{
  "arch": "repvgg",
  "image_size": 64,
  "horizontal_flip": true,
  "targets": ["main land cover"],
  "num_classes": 9,
  "depths": [2, 2, 2, 2],
  "merge_dims": false,
  "lr_schedule": "cosine",
  "final_lr_fraction": 0,
  "adamw_weight_decay_other_params": 0.01
}
Rows from block 3 of a small image embedding model, named by matrix and row number. Rows with one number belong to one channel. Each number is 128 + 32 x the weight over its row's rms, rounded and kept within 0 to 255. All counts start at 0. Numbers have three digits each.
After each channel's rows are labels from the 100 images, of 14848, where the channel reaches its highest value: "strongest on" is what is common among them; "lies over" is the class under the peak. Only what is clearly more common there than usual is listed. The data: Sentinel-2 satellite tiles (TerraMesh).
# c3: 3x3 conv (model.blocks.3.c3.weight, 96x96x3x3, each kernel summed), inputs 48-95
# c1: pointwise conv (model.blocks.3.c1.weight, 96x96x1x1), inputs 48-95

c3.22:097084141146125126120130113105159156120104183087123119142083130140147134107143115103119131066147098130128102165135076148102161119111159120184169
c1.22:142164156109109129134161143154103144120104053210152113112107151142113172107105164131114122172127125110106143152131215117097164152136128132122141
strongest on: crops; built area; main land cover: crops
lies over: crops

c3.88:181113102143100094160090121127093185125123106072130078150171076084131073113081155155137220135107101097179125116129131147211130168118091079158110
c1.88:170149180117114133110116096184054131098099072138120098119180080135138053095097162176105163109109117119192105100089101141093136150130071083141103
strongest on: water
lies over: water

c3.26:093088157129116107094188085095129104175108078122084113128131141157185119128085091203138167110210135089119114142168121089136157148145107159117064
c1.26:091128164139129114086157129126134118170116073113098119127135148160143119136066133210152151104231134106135112172165114135132156154139123158139070
strongest on: water; snow or ice; main land cover: water
lies over: water

c3.45:086104187078153096134160091165153098144144056179080175128159174199133147185107116157154122137190163140161101161148098090154152126139111148111078
c1.45:101114117117122094198095105143118136150131110136112158186114168203132099184105143148170126110205156114179147162162057080137100133123089124120104
strongest on: water; main land cover: water
lies over: water

c3.78:117128178156158135134134093145131105151121147163141137128145146098132049108130164112143123029115111125138173126142152111067144110110072156128142
c1.78:156136128079128128139173113143145104123077082096107125105149143133102183134065193114113132101124117147129160133142161111112124124102068078153143
strongest on: crops; built area; main land cover: crops
lies over: crops

c3.42:113137105165138162143156073156138142066117161104148137130097102150173161086161167146099112074118133143129156124126080068079144088143069041158135
c1.42:118106124109150051113145172073153104163139124114169141134101153176094095130113125120173118115113130129072109141134166156116138146172154126115093
strongest on: crops; main land cover: crops
lies over: crops

c3.50:064151176119169114162163120145125127139173145047201144170110156158136116087136124104114066098113188110121097109104074135136106088152137131147138
c1.50:105143114113140079144173166085082113123155126088143070189116179171149101163102041122152087124166143104098080135111112183173123144163110142172109
strongest on: water; main land cover: water
lies over: water

c3.27:140140118144104151143093150137174163165151151038128159133037181174150117135133126117137106092095184133165108107112078143112106144129132091073128
c1.27:126161127109125136095144150118134164107170109179160125146059167140099044122121145121153124115067166112163122102123207124081165141149127111100110
strongest on: crops; main land cover: crops
lies over: crops

c3.81:148095122130059143108135136091082122100137104119166108174068108098084122077150110110116128116121099120113114117080105110095134116132109119111098
c1.81:158135084149093157104149118113087135110123137101163103122090106097101117067174111125128123109118107073107114094129137097085101131112110112131113
strongest on: crops; main land cover: crops
lies over: crops

c3.30:184149124202190104148121126159162145104183136131106132138126105088081147132136162130121167191086117121109120107078208139155129179172146162155137
c1.30:188112069179113149117057131138105116108091178067123108143121073080134098096121172130111160110122105120094127101088133122131075131164118107166131
strongest on: water; crops; main land cover: crops
lies over: crops

c3.0:097107104123106093115100111156094128111092104129145035079116041076129144102097159142073157128170030141116066142133139091124153125114145108161114
c1.0:082143127152124135135120092144077115090118128116179021115096065084177129081138140118100113150170033151095097164151151085162134086110133099129117
strongest on: snow or ice; main land cover: snow or ice
lies over: snow or ice

c3.12:139164109090132120101126213154112140078125098139144131138127163162134182123094108133100091178130131116181140148094089190140163117125114102131092
c1.12:153152114140134135094084185154083132076098123132156111163123163140182106117122120172089089083122107138137136142083048187141132119122091078166101
strongest on: crops; main land cover: crops
lies over: crops

c3.48:192085190084128135141177137102153118133175115211083123191120117137138148127101144104114138185120152094118128112141177113114128152104056164092077
c1.48:134066161107097115180102088086143128097164161118127134232093135142119117150088119090154149089111109068107152143140143076136110151091102137061091
strongest on: water; flooded vegetation
lies over: water

c3.47:113114127098112124147082192171133076148118142121125126148106126123142143076116124150178107148159140084090122127221139125160071123160105122118122
c1.47:105115137071094087134077188156145110171096121152113145140146140128118086100087109149164113088176162074127099167234141114189118131137118164116136
strongest on: snow or ice
lies over: snow or ice

c3.94:115149118128140150092145162159073067109098133134139061106111073041109184105139184125108108147121058175122106099101088164149122153143101145149126
c1.94:115157120131139160107125138129052079132087152141143052111099067048105178081170168114100118134107052204113092118116105126123141149132129135103100
strongest on: main land cover: rangeland
lies over: rangeland; crops

c3.33:122125122083079132122150169082124130078066092114139133194088130109137143085123103118090104077090114116183180129113091160079107079100119172174141
c1.33:147124114112087130124150160101129157089097088117118124152104139138130138088113104119075115073073120136192139134089069178065148094111114160199159
strongest on: flooded vegetation
lies over: water

c3.90:149128087074094132110160136137132028134121112154088127094059111112115113135117107172139092140114113124040091114113115147160097173128087139097107
c1.90:155143102072093133101149150136126014125130124149100142094071113113132115145132114188159081122091153152064067125131098130150095092125112141063093
strongest on: main land cover: crops
lies over: crops

c3.62:148139130120117138146150125158199104162111137221129178090165175212169128141134126092092093155082194142119143108110110110074126061066130171153152
c1.62:143191139135147178110117149189188109094143051175137196085173166168113139147124176093091073157093168162115175096071099111098137067096141138159145
strongest on: crops; main land cover: crops
lies over: crops

c3.38:172140036126105145115124098122169115075116124120111154139130145104137142121119137129084145213087163113102088105093135114098095156110109070148124
c1.38:158155071162158190129115132120131148098147142090088114145125138110139176128165138089111151180075161109128132085089113140093095167065171088163128
strongest on: crops; main land cover: crops; built area
lies over: crops

c3.39:138139150116098179159112139165173138111134099085138170111135125149140172120097198154133147207096180112131091142138141098112168122121063094166140
c1.39:095066112138136096088117127091185135126137186150142158182105148144106064142168052135127132000113180153121112126138112177094178142124165166155123
strongest on: crops; built area; main land cover: crops
lies over: crops

c3.16:106098123150149104157143072135175164108123180104146153117198142156102143129125070069122106127128169079159180144086161042111081135094120141063091
c1.16:103150116104118141117135121113129130115151036121117150121243107115113142104098057078119101124111153117123184120087170085120135133130071124122139
strongest on: built area; crops; main land cover: built area
lies over: built area

c3.74:125128115136099112105114118129094131118114160133126117133052116131108076115128108146108125129125106148192087128103113101130100128159095098115141
c1.74:127142194179106114160121116075132214112129164163151119165087135118129049126129075119114169125130147138180106122104111098065197143100137111114127
strongest on: built area; crops; main land cover: crops; main land cover: built area
lies over: built area

c3.63:151185103152161127140087154158162091177102149007123160108232144101106113136127111109155092178104132118052162126127109148129049127110144195116128
c1.63:114152126106130118113134134142105060125145126104165140100186130119089031106110100099138103166133114135116146143150180100150070108117124201134094
strongest on: crops; built area; main land cover: crops
lies over: crops

c3.83:090150079171148139096101109130123172132143165082083150111163139166131121106145148166094103105093164106171137097108147120092098104140088112135116
c1.83:120165078201154132105091099138157151131148202127091149112144178135114114106162138127089110109060143090161067106085147102069118095103123113122105
strongest on: built area; crops; main land cover: built area
lies over: built area

c3.82:104108118103082148108097121076109102109117108154140091103065120083106123125116125150113074105098149115006132080088122116130146173109123161094119
c1.82:116146128092117179153121087142115144104129139090155143134066115142173182114121172117080110166085123151103088087079121093148102118102132102109142
strongest on: built area; crops
lies over: built area

c3.79:125131193131190132090154115164153162121166106156152171104101147224145126121107093134189094113228183127147101182176138152164081092192144101145137
c1.79:058137146121138154074119109164101145119124155161183135112114127169178144094139089169172072123199118159142086193182113155126111093175108099156140
strongest on: snow or ice
lies over: snow or ice

c3.11:113107195123083106106133167094113101240102156143139154150079183132131078096124134104114131121102145140170119079123183108126161113139124195116114
c1.11:129098185107074112068160160096098094171129131176167103104108167139171083106136116124079132133090160140151118065084150078119144094122081192086064
strongest on: crops; built area; main land cover: crops; clouds
lies over: crops

c3.55:118111142135096119139226082124157183130128178157128133127117127117086111103136090125124135131159138150168106193117126107113187134106108155122146
c1.55:127080173114110116149176103101122156147097138159162102155104122141113081113132092133114160123158145170120138165102156077135144134061124187107070
strongest on: water; main land cover: crops
lies over: crops; water

c3.61:089113092154146145047101102164159090055110115147133161124146090167169080158147073128104089089098156146120087076101125140124104118154112073133116
c1.61:137136135136112107080119099121210099081078100128072108122097107161100176165124133077131108176109190157148072138133153111154098128125196120117113
strongest on: snow or ice; main land cover: snow or ice
lies over: snow or ice

c3.73:141087120094145132118172152156136100170124117160062094149111106132153189142097089105140111152165104099102118160150094151178077098092177181103118
c1.73:110126161126150144126111171154170130199133132159056099142093128145163201147131087120134116133117126113099085155114121166148121139160190157109139
strongest on: crops; built area; main land cover: crops
lies over: crops

c3.3:050102140091153121085184145106133105143117108091100139193156120141115165111118085168107128121111162141174119144143107169136124129181137136186123
c1.3:044114151090124139081145166090151119115142106122153146155143113133089118113138093199109115087091143164167125149165142155145093135222144130196118
strongest on: main land cover: crops
lies over: crops

c3.10:156153134126118104144167201115093167123089153177150108126179114083120118123130099124094180186088080108148110069087113172063149161091118130117110
c1.10:182146128148138091151126190102107190166063166141118097145172120085107096128141088103139160176092108086172107098085109162031122147113161083113105
strongest on: built area; crops; main land cover: crops
lies over: built area

c3.71:140117100154127129084142129118148126070145129186143150134113160136150027156116072124115109116120159122124115150129211130102067135140174078127109
c1.71:142123128153107164137153123146164131132131143014124126133128135134176093128103164108128092215122144106128093130108095158111115133105083092139170
strongest on: crops; built area; main land cover: crops
lies over: crops

c3.21:120146162158166116150147096194071133105065124155169124113151166120128153150125172097061137136099115148122134128095071111158101070115141152158112
c1.21:102126155181186116150149101193093149094122113138124152140159152149125161188110156096097134085132140137145135099069073123161136068130142142171119
strongest on: water; snow or ice; main land cover: water
lies over: water

c3.60:087063135144139081105176052144120094137108176112144062083169110109122104151111098121137108151136096121088144141139198090176161117121090170088099
c1.60:114068148092134098127156050125152115036088194144148093120120114104153125119122129143125094123099110100121168118110171099135112122115104152057120
strongest on: clouds
lies over: clouds

c3.89:140125165085148081133047087120124103126087087166159124117146117097129145119159075125084079171089141130108105064104142068175084079197142118116103
c1.89:123113144113131088116204145147103108104104103211138097148113116148105217123148131106089066187098125166144115107110113090127106162181122138111094
strongest on: built area; crops; main land cover: crops
lies over: crops; water

c3.85:169092159080159122095124055165135096140097110121101128107127150149116131111117090151147070133127132099112186121151074102163082110121113146080135
c1.85:193100145078139106084145080141131137132138111144106119126115159139134128144101118144102070155074143069120228093065128108122065123100129153085094
strongest on: snow or ice; main land cover: snow or ice
lies over: snow or ice

c3.41:145119146152131122109157111124099055090123146119139073094047086084132125114121167110081080115105080160073135076075112134171102141109131141121109
c1.41:158153142132162107096118139117099068112128126116152074109058075081098131107134148095105077128127086162063125079116127141185100101127149127130122
strongest on: water; flooded vegetation; main land cover: flooded vegetation
lies over: water

c3.75:118157120126082146105094080121023068091070073137112046134140129094159128105111179067111138161100075126129122085130093076135125110097173098129112
c1.75:161139103147114128156085082134092130114085144142122121100220102116130087096088181086131190140113089103150157102171109098075183088094139096135160
strongest on: built area; crops
lies over: built area

c3.8:104112134058127143149169133107084097136059069108103121175095148106172145109087113158146099120189139104162097131125074062133157071147118076152109
c1.8:093110122098159096166170110091076148098096067085075114184107131102140133085065076103185137088217137078110082137143071078155149057115152078142126
strongest on: water; snow or ice; main land cover: water; flooded vegetation
lies over: water

c3.56:124143097137082183129115226110064152099066118132115119246078084099089132157148167089121129131097112101133126075061119127116095061099171131128151
c1.56:126136105124032181125113181100099119174084117168107151248119095114084098131133121076109132136081126132128119107080169139086132117146180172158142
strongest on: trees; crops; main land cover: crops; built area
lies over: crops

c3.1:124094109108080197117113083101054124112128117125141037112128084067157146121123127106172123075120064128132166134106085120151075147107136114164110
c1.1:091058092134104180137143129076081148130162172140095121114123123089143165108104040124175139088132097102138167125129165115138151139126065154149120
strongest on: crops; main land cover: crops
lies over: crops

c3.5:128097152084120138130137116114112090108111110139130129158116141153176124146117084099110103145190154125070129141109143097131097092097135116098075
c1.5:112099149085123136118132133105122092115148119117113135143093124125171138140129098101111066119177112121072113122099122116127111126101134123076094
strongest on: crops; built area; main land cover: crops
lies over: crops

c3.91:115089144131123137103141126137103192131101146182138152147087145087193150083146138123098071154121170134141160091134131151055100116098094104094117
c1.91:113095111183155092147105140132140193202108150119088184104169179126038116179118109134130173162158154093112146093117113182126107139065151170100137
strongest on: main land cover: crops
lies over: crops

c3.13:103131095122143125158081103108123193164142127127140118151176079147115091115142116079144115124118127123194142143134153069028172065106138097104137
c1.13:080098095129110100211114101098127180137124124119115114161172084143118107149139132076156122096139114109175143130129140080043153047091153108148150
strongest on: snow or ice; main land cover: snow or ice
lies over: snow or ice

c3.49:099013047128147061129126087119158103112091137124155169127120111140124111142110096109137154136105157106107105076140106133107106127103132058099114
c1.49:106055116158255129113147090107126082099133126104178102109079040083137156103154094085117117117117117131084157119111125118113113106135119079115133
strongest on: snow or ice; main land cover: snow or ice
lies over: snow or ice

c3.4:153082165059079107139124140137056102121055102114133091184162109125173075102085085136141117077141123117129117109138175075114092114116085090108081
c1.4:165196105115187147141140115123147124095131108107187107126118099100150129097165183109150132172127124182116128167117123147118124109094146062120123
strongest on: built area; crops; main land cover: crops
lies over: crops