{"model": "image embedding model", "dataset": "Sentinel-2 satellite tiles (TerraMesh)", "train_examples": 72500, "image_size": 64, "crop_scale_min": 0.7, "horizontal_flip": true, "targets": ["main land cover"], "num_classes": 9, "embedding_dim": 192, "arch": "repvgg", "norm": "batchnorm", "activation": "leaky_relu", "depths": [2, 2, 2, 2], "kernel_size": 3, "stem": "single", "widths": [64, 96, 144, 208], "am_softmax_margin": 0.3, "am_softmax_scale": 16, "init": "xavier_uniform", "optimizer": "soap", "beta2": 0.99, "lr": 0.0039, "beta1": 0.95, "shampoo_beta": 0.99, "eps": 1e-08, "precondition_frequency": 20, "max_precond_dim": 512, "merge_dims": false, "one_sided": true, "adamw_lr_other_params": 0.0021, "grad_clip": 5.0, "steps": 18300, "batch_size": 256, "epochs": 64.6, "lr_schedule": "cosine", "final_lr_fraction": 0, "warmup_steps": 1830, "weight_decay": 0.02, "adamw_weight_decay_other_params": 0.01}
Rows from block 4 of a small image embedding model, named by matrix and row number. Rows with one number belong to one channel. Each number is 128 + 24 x the weight over its row's rms, rounded and kept within 0 to 255. All counts start at 0. Numbers have three digits each.
After each channel's rows are labels from the 100 images, of 14848, where the channel reaches its highest value: "patch colour" is the nearest of a few named colours to the mean colour under the peak. Only what is clearly more common there than usual is listed. The data: Sentinel-2 satellite tiles (TerraMesh).
# c3: 3x3 conv, stride 2 (model.blocks.4.c3.weight, 144x96x3x3, each kernel summed), inputs 0-95
# c1: pointwise conv, stride 2 (model.blocks.4.c1.weight, 144x96x1x1), inputs 0-95

c3.98:115144131162107100136162117156102122130118166068116132119144132075102148161143118111102197109124122105100104117140135109105122135132196123176126168132115141120121097116153113163165129173149111117133168153138132138109126120119145119165092152135112132097132151161110124157104104138134149110
c1.98:127137123180105101151137126122094136116124133072112136101165128080105127157135115091125200118119143090092115113136125122102128135126182133169140181136121144099136099104155098152171120164133118105153169129127111129112117142097145110149098174128119131101113147154113128139101094125133132122
patch colour: pink; white

c3.40:100171145145129158150145110122184150139188107103142116146145107097119120136089142098128114158126133113124099142087188124099112104119107139117141130134109117125100140155157106153126155113157115140066113150077110125119146127122137117104110127110172121145134119141155145183139102096115166148
c1.40:111160125110101153157126127113160116118207096098153137162142118064120098128102123105132114158134134107136116132120180119073112108123100126109128115135101107123098139141140124148099134127148113155073125120089133134127131122130140117130126117104161116160144118131167144180115120098131170181
patch colour: white

c3.125:161149131116148119151139149202125120140127139109111095129088058126120116110134133125088119141122129107150146132122157123142154180159146127151098144181129100150152119136134140091136160120156137087091143174106102104114157137142132159138164135103130118159135133130086135142112098122122130178
c1.125:136153101118130115132148161204157119123125128121136129125109075142118101105121130115091114110107132090147150130104166129153166182128124111121119131139136096180097115134120121099151129121110165117074124142106104094133161132124137127148180096129102114110168119131109149142117084105105115173
patch colour: white; pink

c3.133:115147119142136143160134092112147129143094123085153163126095129055125132100084155152112125102153166139100158160158135135119124150155102137121113160091124115156122143081131111117110131088127111095136131138141133080117162108148128158102123109138155168170096127110103143153094131116133092108
c1.133:093138134145145115147136098115164118128103123097155144125094131067131102101091132145121138079173157138104153152162117133132115135145087141137117166090101095129127137084129097127121149092161124100140156128142126089109163112152142147117111104144140173172103133119096136131100122089122082129
patch colour: brown

c3.64:134144128122137119124148151129106128125125138111147158135131145132074127125154105088156141121100137121152123061153116058146133154102121132109145127136129118140142106127133123121142118129131110124052125135039131137090120100163137121095127146045125102114154138129139129145124142132154131122
c1.64:150142119109143120124116170130102136128100112128135157125135113127055137114113112085167153115076130112138124066154109057127141119129094096117143114137120117157140114139105109133131123139115104133069123130057137140098107092144121115110112152063121113134146138143140133145126126138143132143
patch colour: white; pink

c3.109:130129132167115154121158107158099107124126126104158132161099156152064099088121122102123138114106131129125106089143140060128118146142135137111126128157110123125126172087128128151118132148160085150069124121075124126075113101159125119101091131083122113130148143130123138171120108144137117126
c1.109:155117130119098144126158120160134108132125107131130151178092151151059087094124118106127133105109124086135116102120120065097096129124123119124129122148129132107122190091136119163134139175154088142090115117094127131069122093152119116104091118106144112140152148121117142157115121139127110139
patch colour: white; pink

c3.34:113169118129150128169126125106105119137117129079151160082118137087142120079082120140150097130129186101107151133159151145104125154138091145130108134106084155133121121101123110117112143099155172086146113149137148095151152154129162154087168133126140132143137131108078115152128122127133102102
c1.34:108164112124140115160128140109108105128099121081159151094107148083133116072097115143139106140116185081118136130163133146098138127130094132112110121115074144137118104119115097131133136102172180076145104138129155094132155139106149133070167133126134131128128133100099109145116122107123120113
patch colour: brown

c3.140:094151148172146151172144140110114176138134139134134108100120147059123142122084155160090150117148132126100149149133130123077144153139137169136102135100121113142089129090181114126137126120114109088141146131125149104108147093145136153115118126136136174126121100107092136179102127094107118123
c1.140:094164117179148147171134128099106177120116143164129102078098144066146133137107157172105132105147133115100148130156117137093117149144136169126092115087119107107101119090184116124165142133130120094146157119146121132110138105144124152112112142149132146124131112123140150175106137104097120130
patch colour: grey

c3.107:129135111144104121106142087143118109099138137137128108144125121114144157143143120126163143153104119149146066109107133148102096090126162116120143116178136145099136145159119185116130104147140119144140166127126138114155123146086100122215105145141140102093093140174152116110114150133128100085
c1.107:114131120134107113127103076139111107100141153130113096143139138118143159148140116119175122116103105145138066123105121144138094096132162119141127128152126138139130140164107207127126106134114109147134169142138127108149154148109094129205081140152141094103114152165138114132097138136140105087
patch colour: grey

c3.117:147062183128090155072103137107145132109133129142095133106119130137150114132159117132121110108149077131152116189130115149150148068080141078118163151151149160131139119125131139127106150119109157141116165107126107131151109138120097090146128120142100100126106132141144155101120144110124130153
c1.117:140064166119083157068097116096144131087113135136106126126113128146137132141170097141103098106140075156135116156133121152130142062086140064112147140153157158115147135121145131136107144127136152134122154114115098150141123128110104091141132110136104109100106139141130158105122140107097126133
patch colour: black

c3.18:132155126117114086167144108158118099089100097164104107111101122132108123112133137143120152107119106118144144155104106094153130143150165123138111156127109126115124138119091139140114123159128081173150161108150154143086120096134093138173077126142136116083149142133148187130125081175123126114
c1.18:134151116118112084168129109137122078091088081158111121107100116120104133113130140143143136099098103104140143127116115108137134143138144092132135168137084119100127141118083143135109109161116083181140161129145144122082101098128108140156081123149143124092154136126141180130128098171120100131
patch colour: grey

c3.142:120126142117137134130149103142087127138179163120100098111142172093167120149115124145101137144093091094139134121090140166120158166094154123164114124122082097146128093127135127121150111177109118125149141148151130136154094125154131167157125117140100165126109126106134116195140163087136119122
c1.142:123115134132124134142133088135079145142164175107091077149109136116140123124127112168090157158103069098131140133130128142129175170083144130130132123141071104133125091103164098106127087131128110077159138150142124137147119120137104138116137107137101132119097158123127150169126150097159128127
patch colour: brown

c3.60:141119155137134144101135129143117138111145144099199123144067104116085152156136138117136141149089169145104087080122145072103116113090124109103126151149144144098148124125134114114169140140126092100150149149150149147084115084151134104119092145140125150125110130122135088114126152147152099121
c1.60:130115157128144143100144111139093135100145158090173113092065107114084126166147132122126136125091168156098103091139137079107109115086132108126109143128142166109129138119133130078160150110130081119145138147143119158088114088156124112118097150117112150124126145103114106104111132112155092113
patch colour: black

c3.130:103131135114109157133103156149165122142136087097120152176115131121092142103122089098088170131103116112107080093157208089144113146125122131120099116100127137108106131148111125142137124126147094124143142099136144134100189130099089153146107128133117107133173133132131103120145092153114144135
c1.130:115118115122106165111110173144174117148144100115116152150119129103082115078127094117081182134097095097088081117160198101149104142117121139112084120111111147121119154127123132129134125123139095122128133111138124143101189123111106134151110123138126120127181138129119124126144092161116131129
patch colour: white; pink

c3.67:125127109121134113119128134136122148142175126126140120123112149088151165173162170147125125153104130116128149101113143143104122134091123135154137100119141069163139126167118128119184117121096080137126099114131088142145106089150157141132144105124115165126097118130145098170137175143065158094
c1.67:134126110122121110122132116130115140131133144120150121129108139110150149156167143153103108148124120110136153103112153135082120125095134134162131084120129063183136106155115123138166105119106083157125084090121106119140099100150159124114138085108129148121095123123151103135140167172053156097
patch colour: brown

c3.27:145083154127102143103163091153118104094110143098124120130097125126156092155135169125123155130136117125125105115124119167143136080102131147140130144190117158119163112121167128125137134118111124114084119129085090112151072090122151102129110105089105153101123155154158177131127153156134130142
c1.27:143093150118146137091138073156121091104106156122107086113090106128146093156108164141124128136136109122107111119134124145152154098083115143134102157151110170099150092141150110121123145144124140108088120104093126118147075099120149127115103105095103160091093145142130175123116146162166140129
patch colour: black

c3.46:144096161148131121122170107153115127140111177146144091130110145126139161121159130149126142108107101109094118124134119138123137188124156139123154156190107128172148163156172160145151147146096114094133123165126130140154105106120108146082124123138124147142139139134127095138112192080117098145
c1.46:142115188166143136115145112122101149147123114162136105106140131129131165114166130161145143122103133112133120101130117150111131159129134143172171157138135143171155176173140171161187124124085124099128130147125139164121113117099155121118147163144109139118154144134127084138157165095114127172
patch colour: grey

c3.99:146106108160123113123155125123132155140139128090124116141173170124143128117151147106159156131115136096115088095138115141139138123132151133159148085134149115118152124149113140122157163167109139106067088120059136171155114134099169122114137107073126126154139132157098092119141158158097134107
c1.99:138094116143130084114145113126135157160127118091108102134160167114138158102165139115140160127124141088120120124127124146124135109132141118155109082129136095108152092139135136136150158156099143123081106097069126162150095109098177109109134094069125152140126140156115081116147156159109149112
patch colour: brown

c3.29:086171130110136119149131135130122150129137148101065110084115118101177124112091114142119103121128094122111171128093104195121129140125103122115090126132089087147136148131126154097098139153153164123134135188120145159171141101130143117146153141138143136124130149124105126169150122095119092131
c1.29:099138105110155117146105118102099146114114157127080105118152100079132144123137110131129136141148096117117168118150113180084151100136091117138080127167085121112125142132104099132124169126186138131142125176135101157131105111138097154135103106131165148138138140110121142172115138104103077122
patch colour: brown

c3.25:135122137133139136138182088185106117112095152082174103163122143086122119102098132157107159125124157116096108127121131131096123167136175163149100131113094113138109134123136144130159138142134100082158139163145162092117166113138125147118095128131145170134122148129073103133096132131128108122
c1.25:111133109141120146138172105188104119096084167092164092175123144101119118119091126143101144120128150105104115132135138127112120163131179129169072139104098089129103107117120149106130122129144110086151132138132151081124139125138128175116109118142139142110103127135070111140099124121110095112
patch colour: pink

c3.30:124094143090133106122132121144131200112151115135117141137113136087125192113116140170129118090138126113083140132095144112123133127143129146121163117113109128096090171112129135122123150105154077145138159128140141115114113101152109153067139087155138146143153134175115080148131110103120151156
c1.30:119096128113107104119137111167115171094159138119118129122123133098107165118109089156151113088134131114091143121110136112138164100145125146116172110098115131082105187105118177107146129127137100150146145147137127125138114092141121140091157122130141147149157130149127068129126085080114133186
patch colour: pink

c3.53:118120093136146084118155095179105110147114155070117142147093117129116123155129107127131178165117123149112132129149133114092153145204189111140095163146110121119097114139155150090122139149145134160103156120114125091118146121144102124133125170118139115150098118113114101127142116152162117141
c1.53:116108114109114113108139071159087147141103193093116157151119105144130117164140130098152147165122109152118132094123123116094167128176193092150087149119127125096092105131155147110104115158145122149128154131119136082113159150149086130114117154114122114115105122112139123136135125151160110125
patch colour: black

c3.45:168089110145104154099129163128075115123147112092155104156129160114097121077100134130111136125088110141144055131141143103146121143139111141083121121107103160116112126142112163149154147149136098105089115087090107089114152107111101127134085103110162128141118142159106111124135116136119133125
c1.45:165101113107092177109116113119099097124114137077149105142137153085103091093098148121107118134075129106084080104133146114119129127120112107099104116118118157096128110145125180141151151136112100116097122096107131075113150111127082130147089111100165139132131122113110124115115112115096127129
patch colour: white

c3.119:129154119141147116138164099138116118129121131128106152126115113102089145108129090091140115139086133160144134080167119064142169166135150123125123124210130115144153138136145128109112114112157108146083155150084136112090132094152144135108127129095103101110115140134108138195126146121121130128
c1.119:141145109138140143124128074144112124139126120129096144113128107108090144127107097102153097118102110168129133094146148088147172159138127140132127137181119108160119138133159113116096109121113090155085147151066179123094127120133141120088136109090081098141097136145109113176143112152124137112
patch colour: black

c3.0:155137113135119114120160146121090180131134183108145116102091096099126167142159125130186154117120144131118102124129164128107114126102113140117188134163127147095148101145182126156130104136153117130114126126119117133146092132113128107164125137121100153137163136194114132139113122117137125060
c1.0:177156130133114122120120134122075186153137174120128125121135116084119145155142136128189144120124134149140117121123157131102118141119094134119168136157104143089139108158175125136126136112144106112125132145102103116126098121119126085162098121111145143131161125197096106148112093097152122073
patch colour: grey

c3.121:116133086178127115127105158107108127129140135118151128175102136097160133123140151161099119152174130185106130132120108173095110137116107125109175104136146160118111124103121091106123108137124075126124140099139093126153106088143135123086115122149148167134100091169159098154119123145102155142
c1.121:121135104172139116132105153093122144125147156104144131161100134119146122106127141154100126150165118189108142150101107147101107143081101141112175093106111162111112123104106090108100106150125094141125133095137101124135104100166120122072106125161144152143101093152142128134110138161108178150
patch colour: red

c3.113:131118120144139139095092168086136144115149111179123126132192116161135096117110099132166090109145130121142155140123113131138152108124095128080132095134179117112130128131090108148086122111136155168148105118174121170152119125157120114102149089169125119122139106153147142082097104112131130124
c1.113:116128104139148128118107177105121165124137126194120137146196118127125104120123111122150097105115129128122163126124109136118169130119110105090099099143175122078116110117094113135098134079127154164147088127158122173149107113138112129087158107156115121119130112161159137096092098116144132112
patch colour: black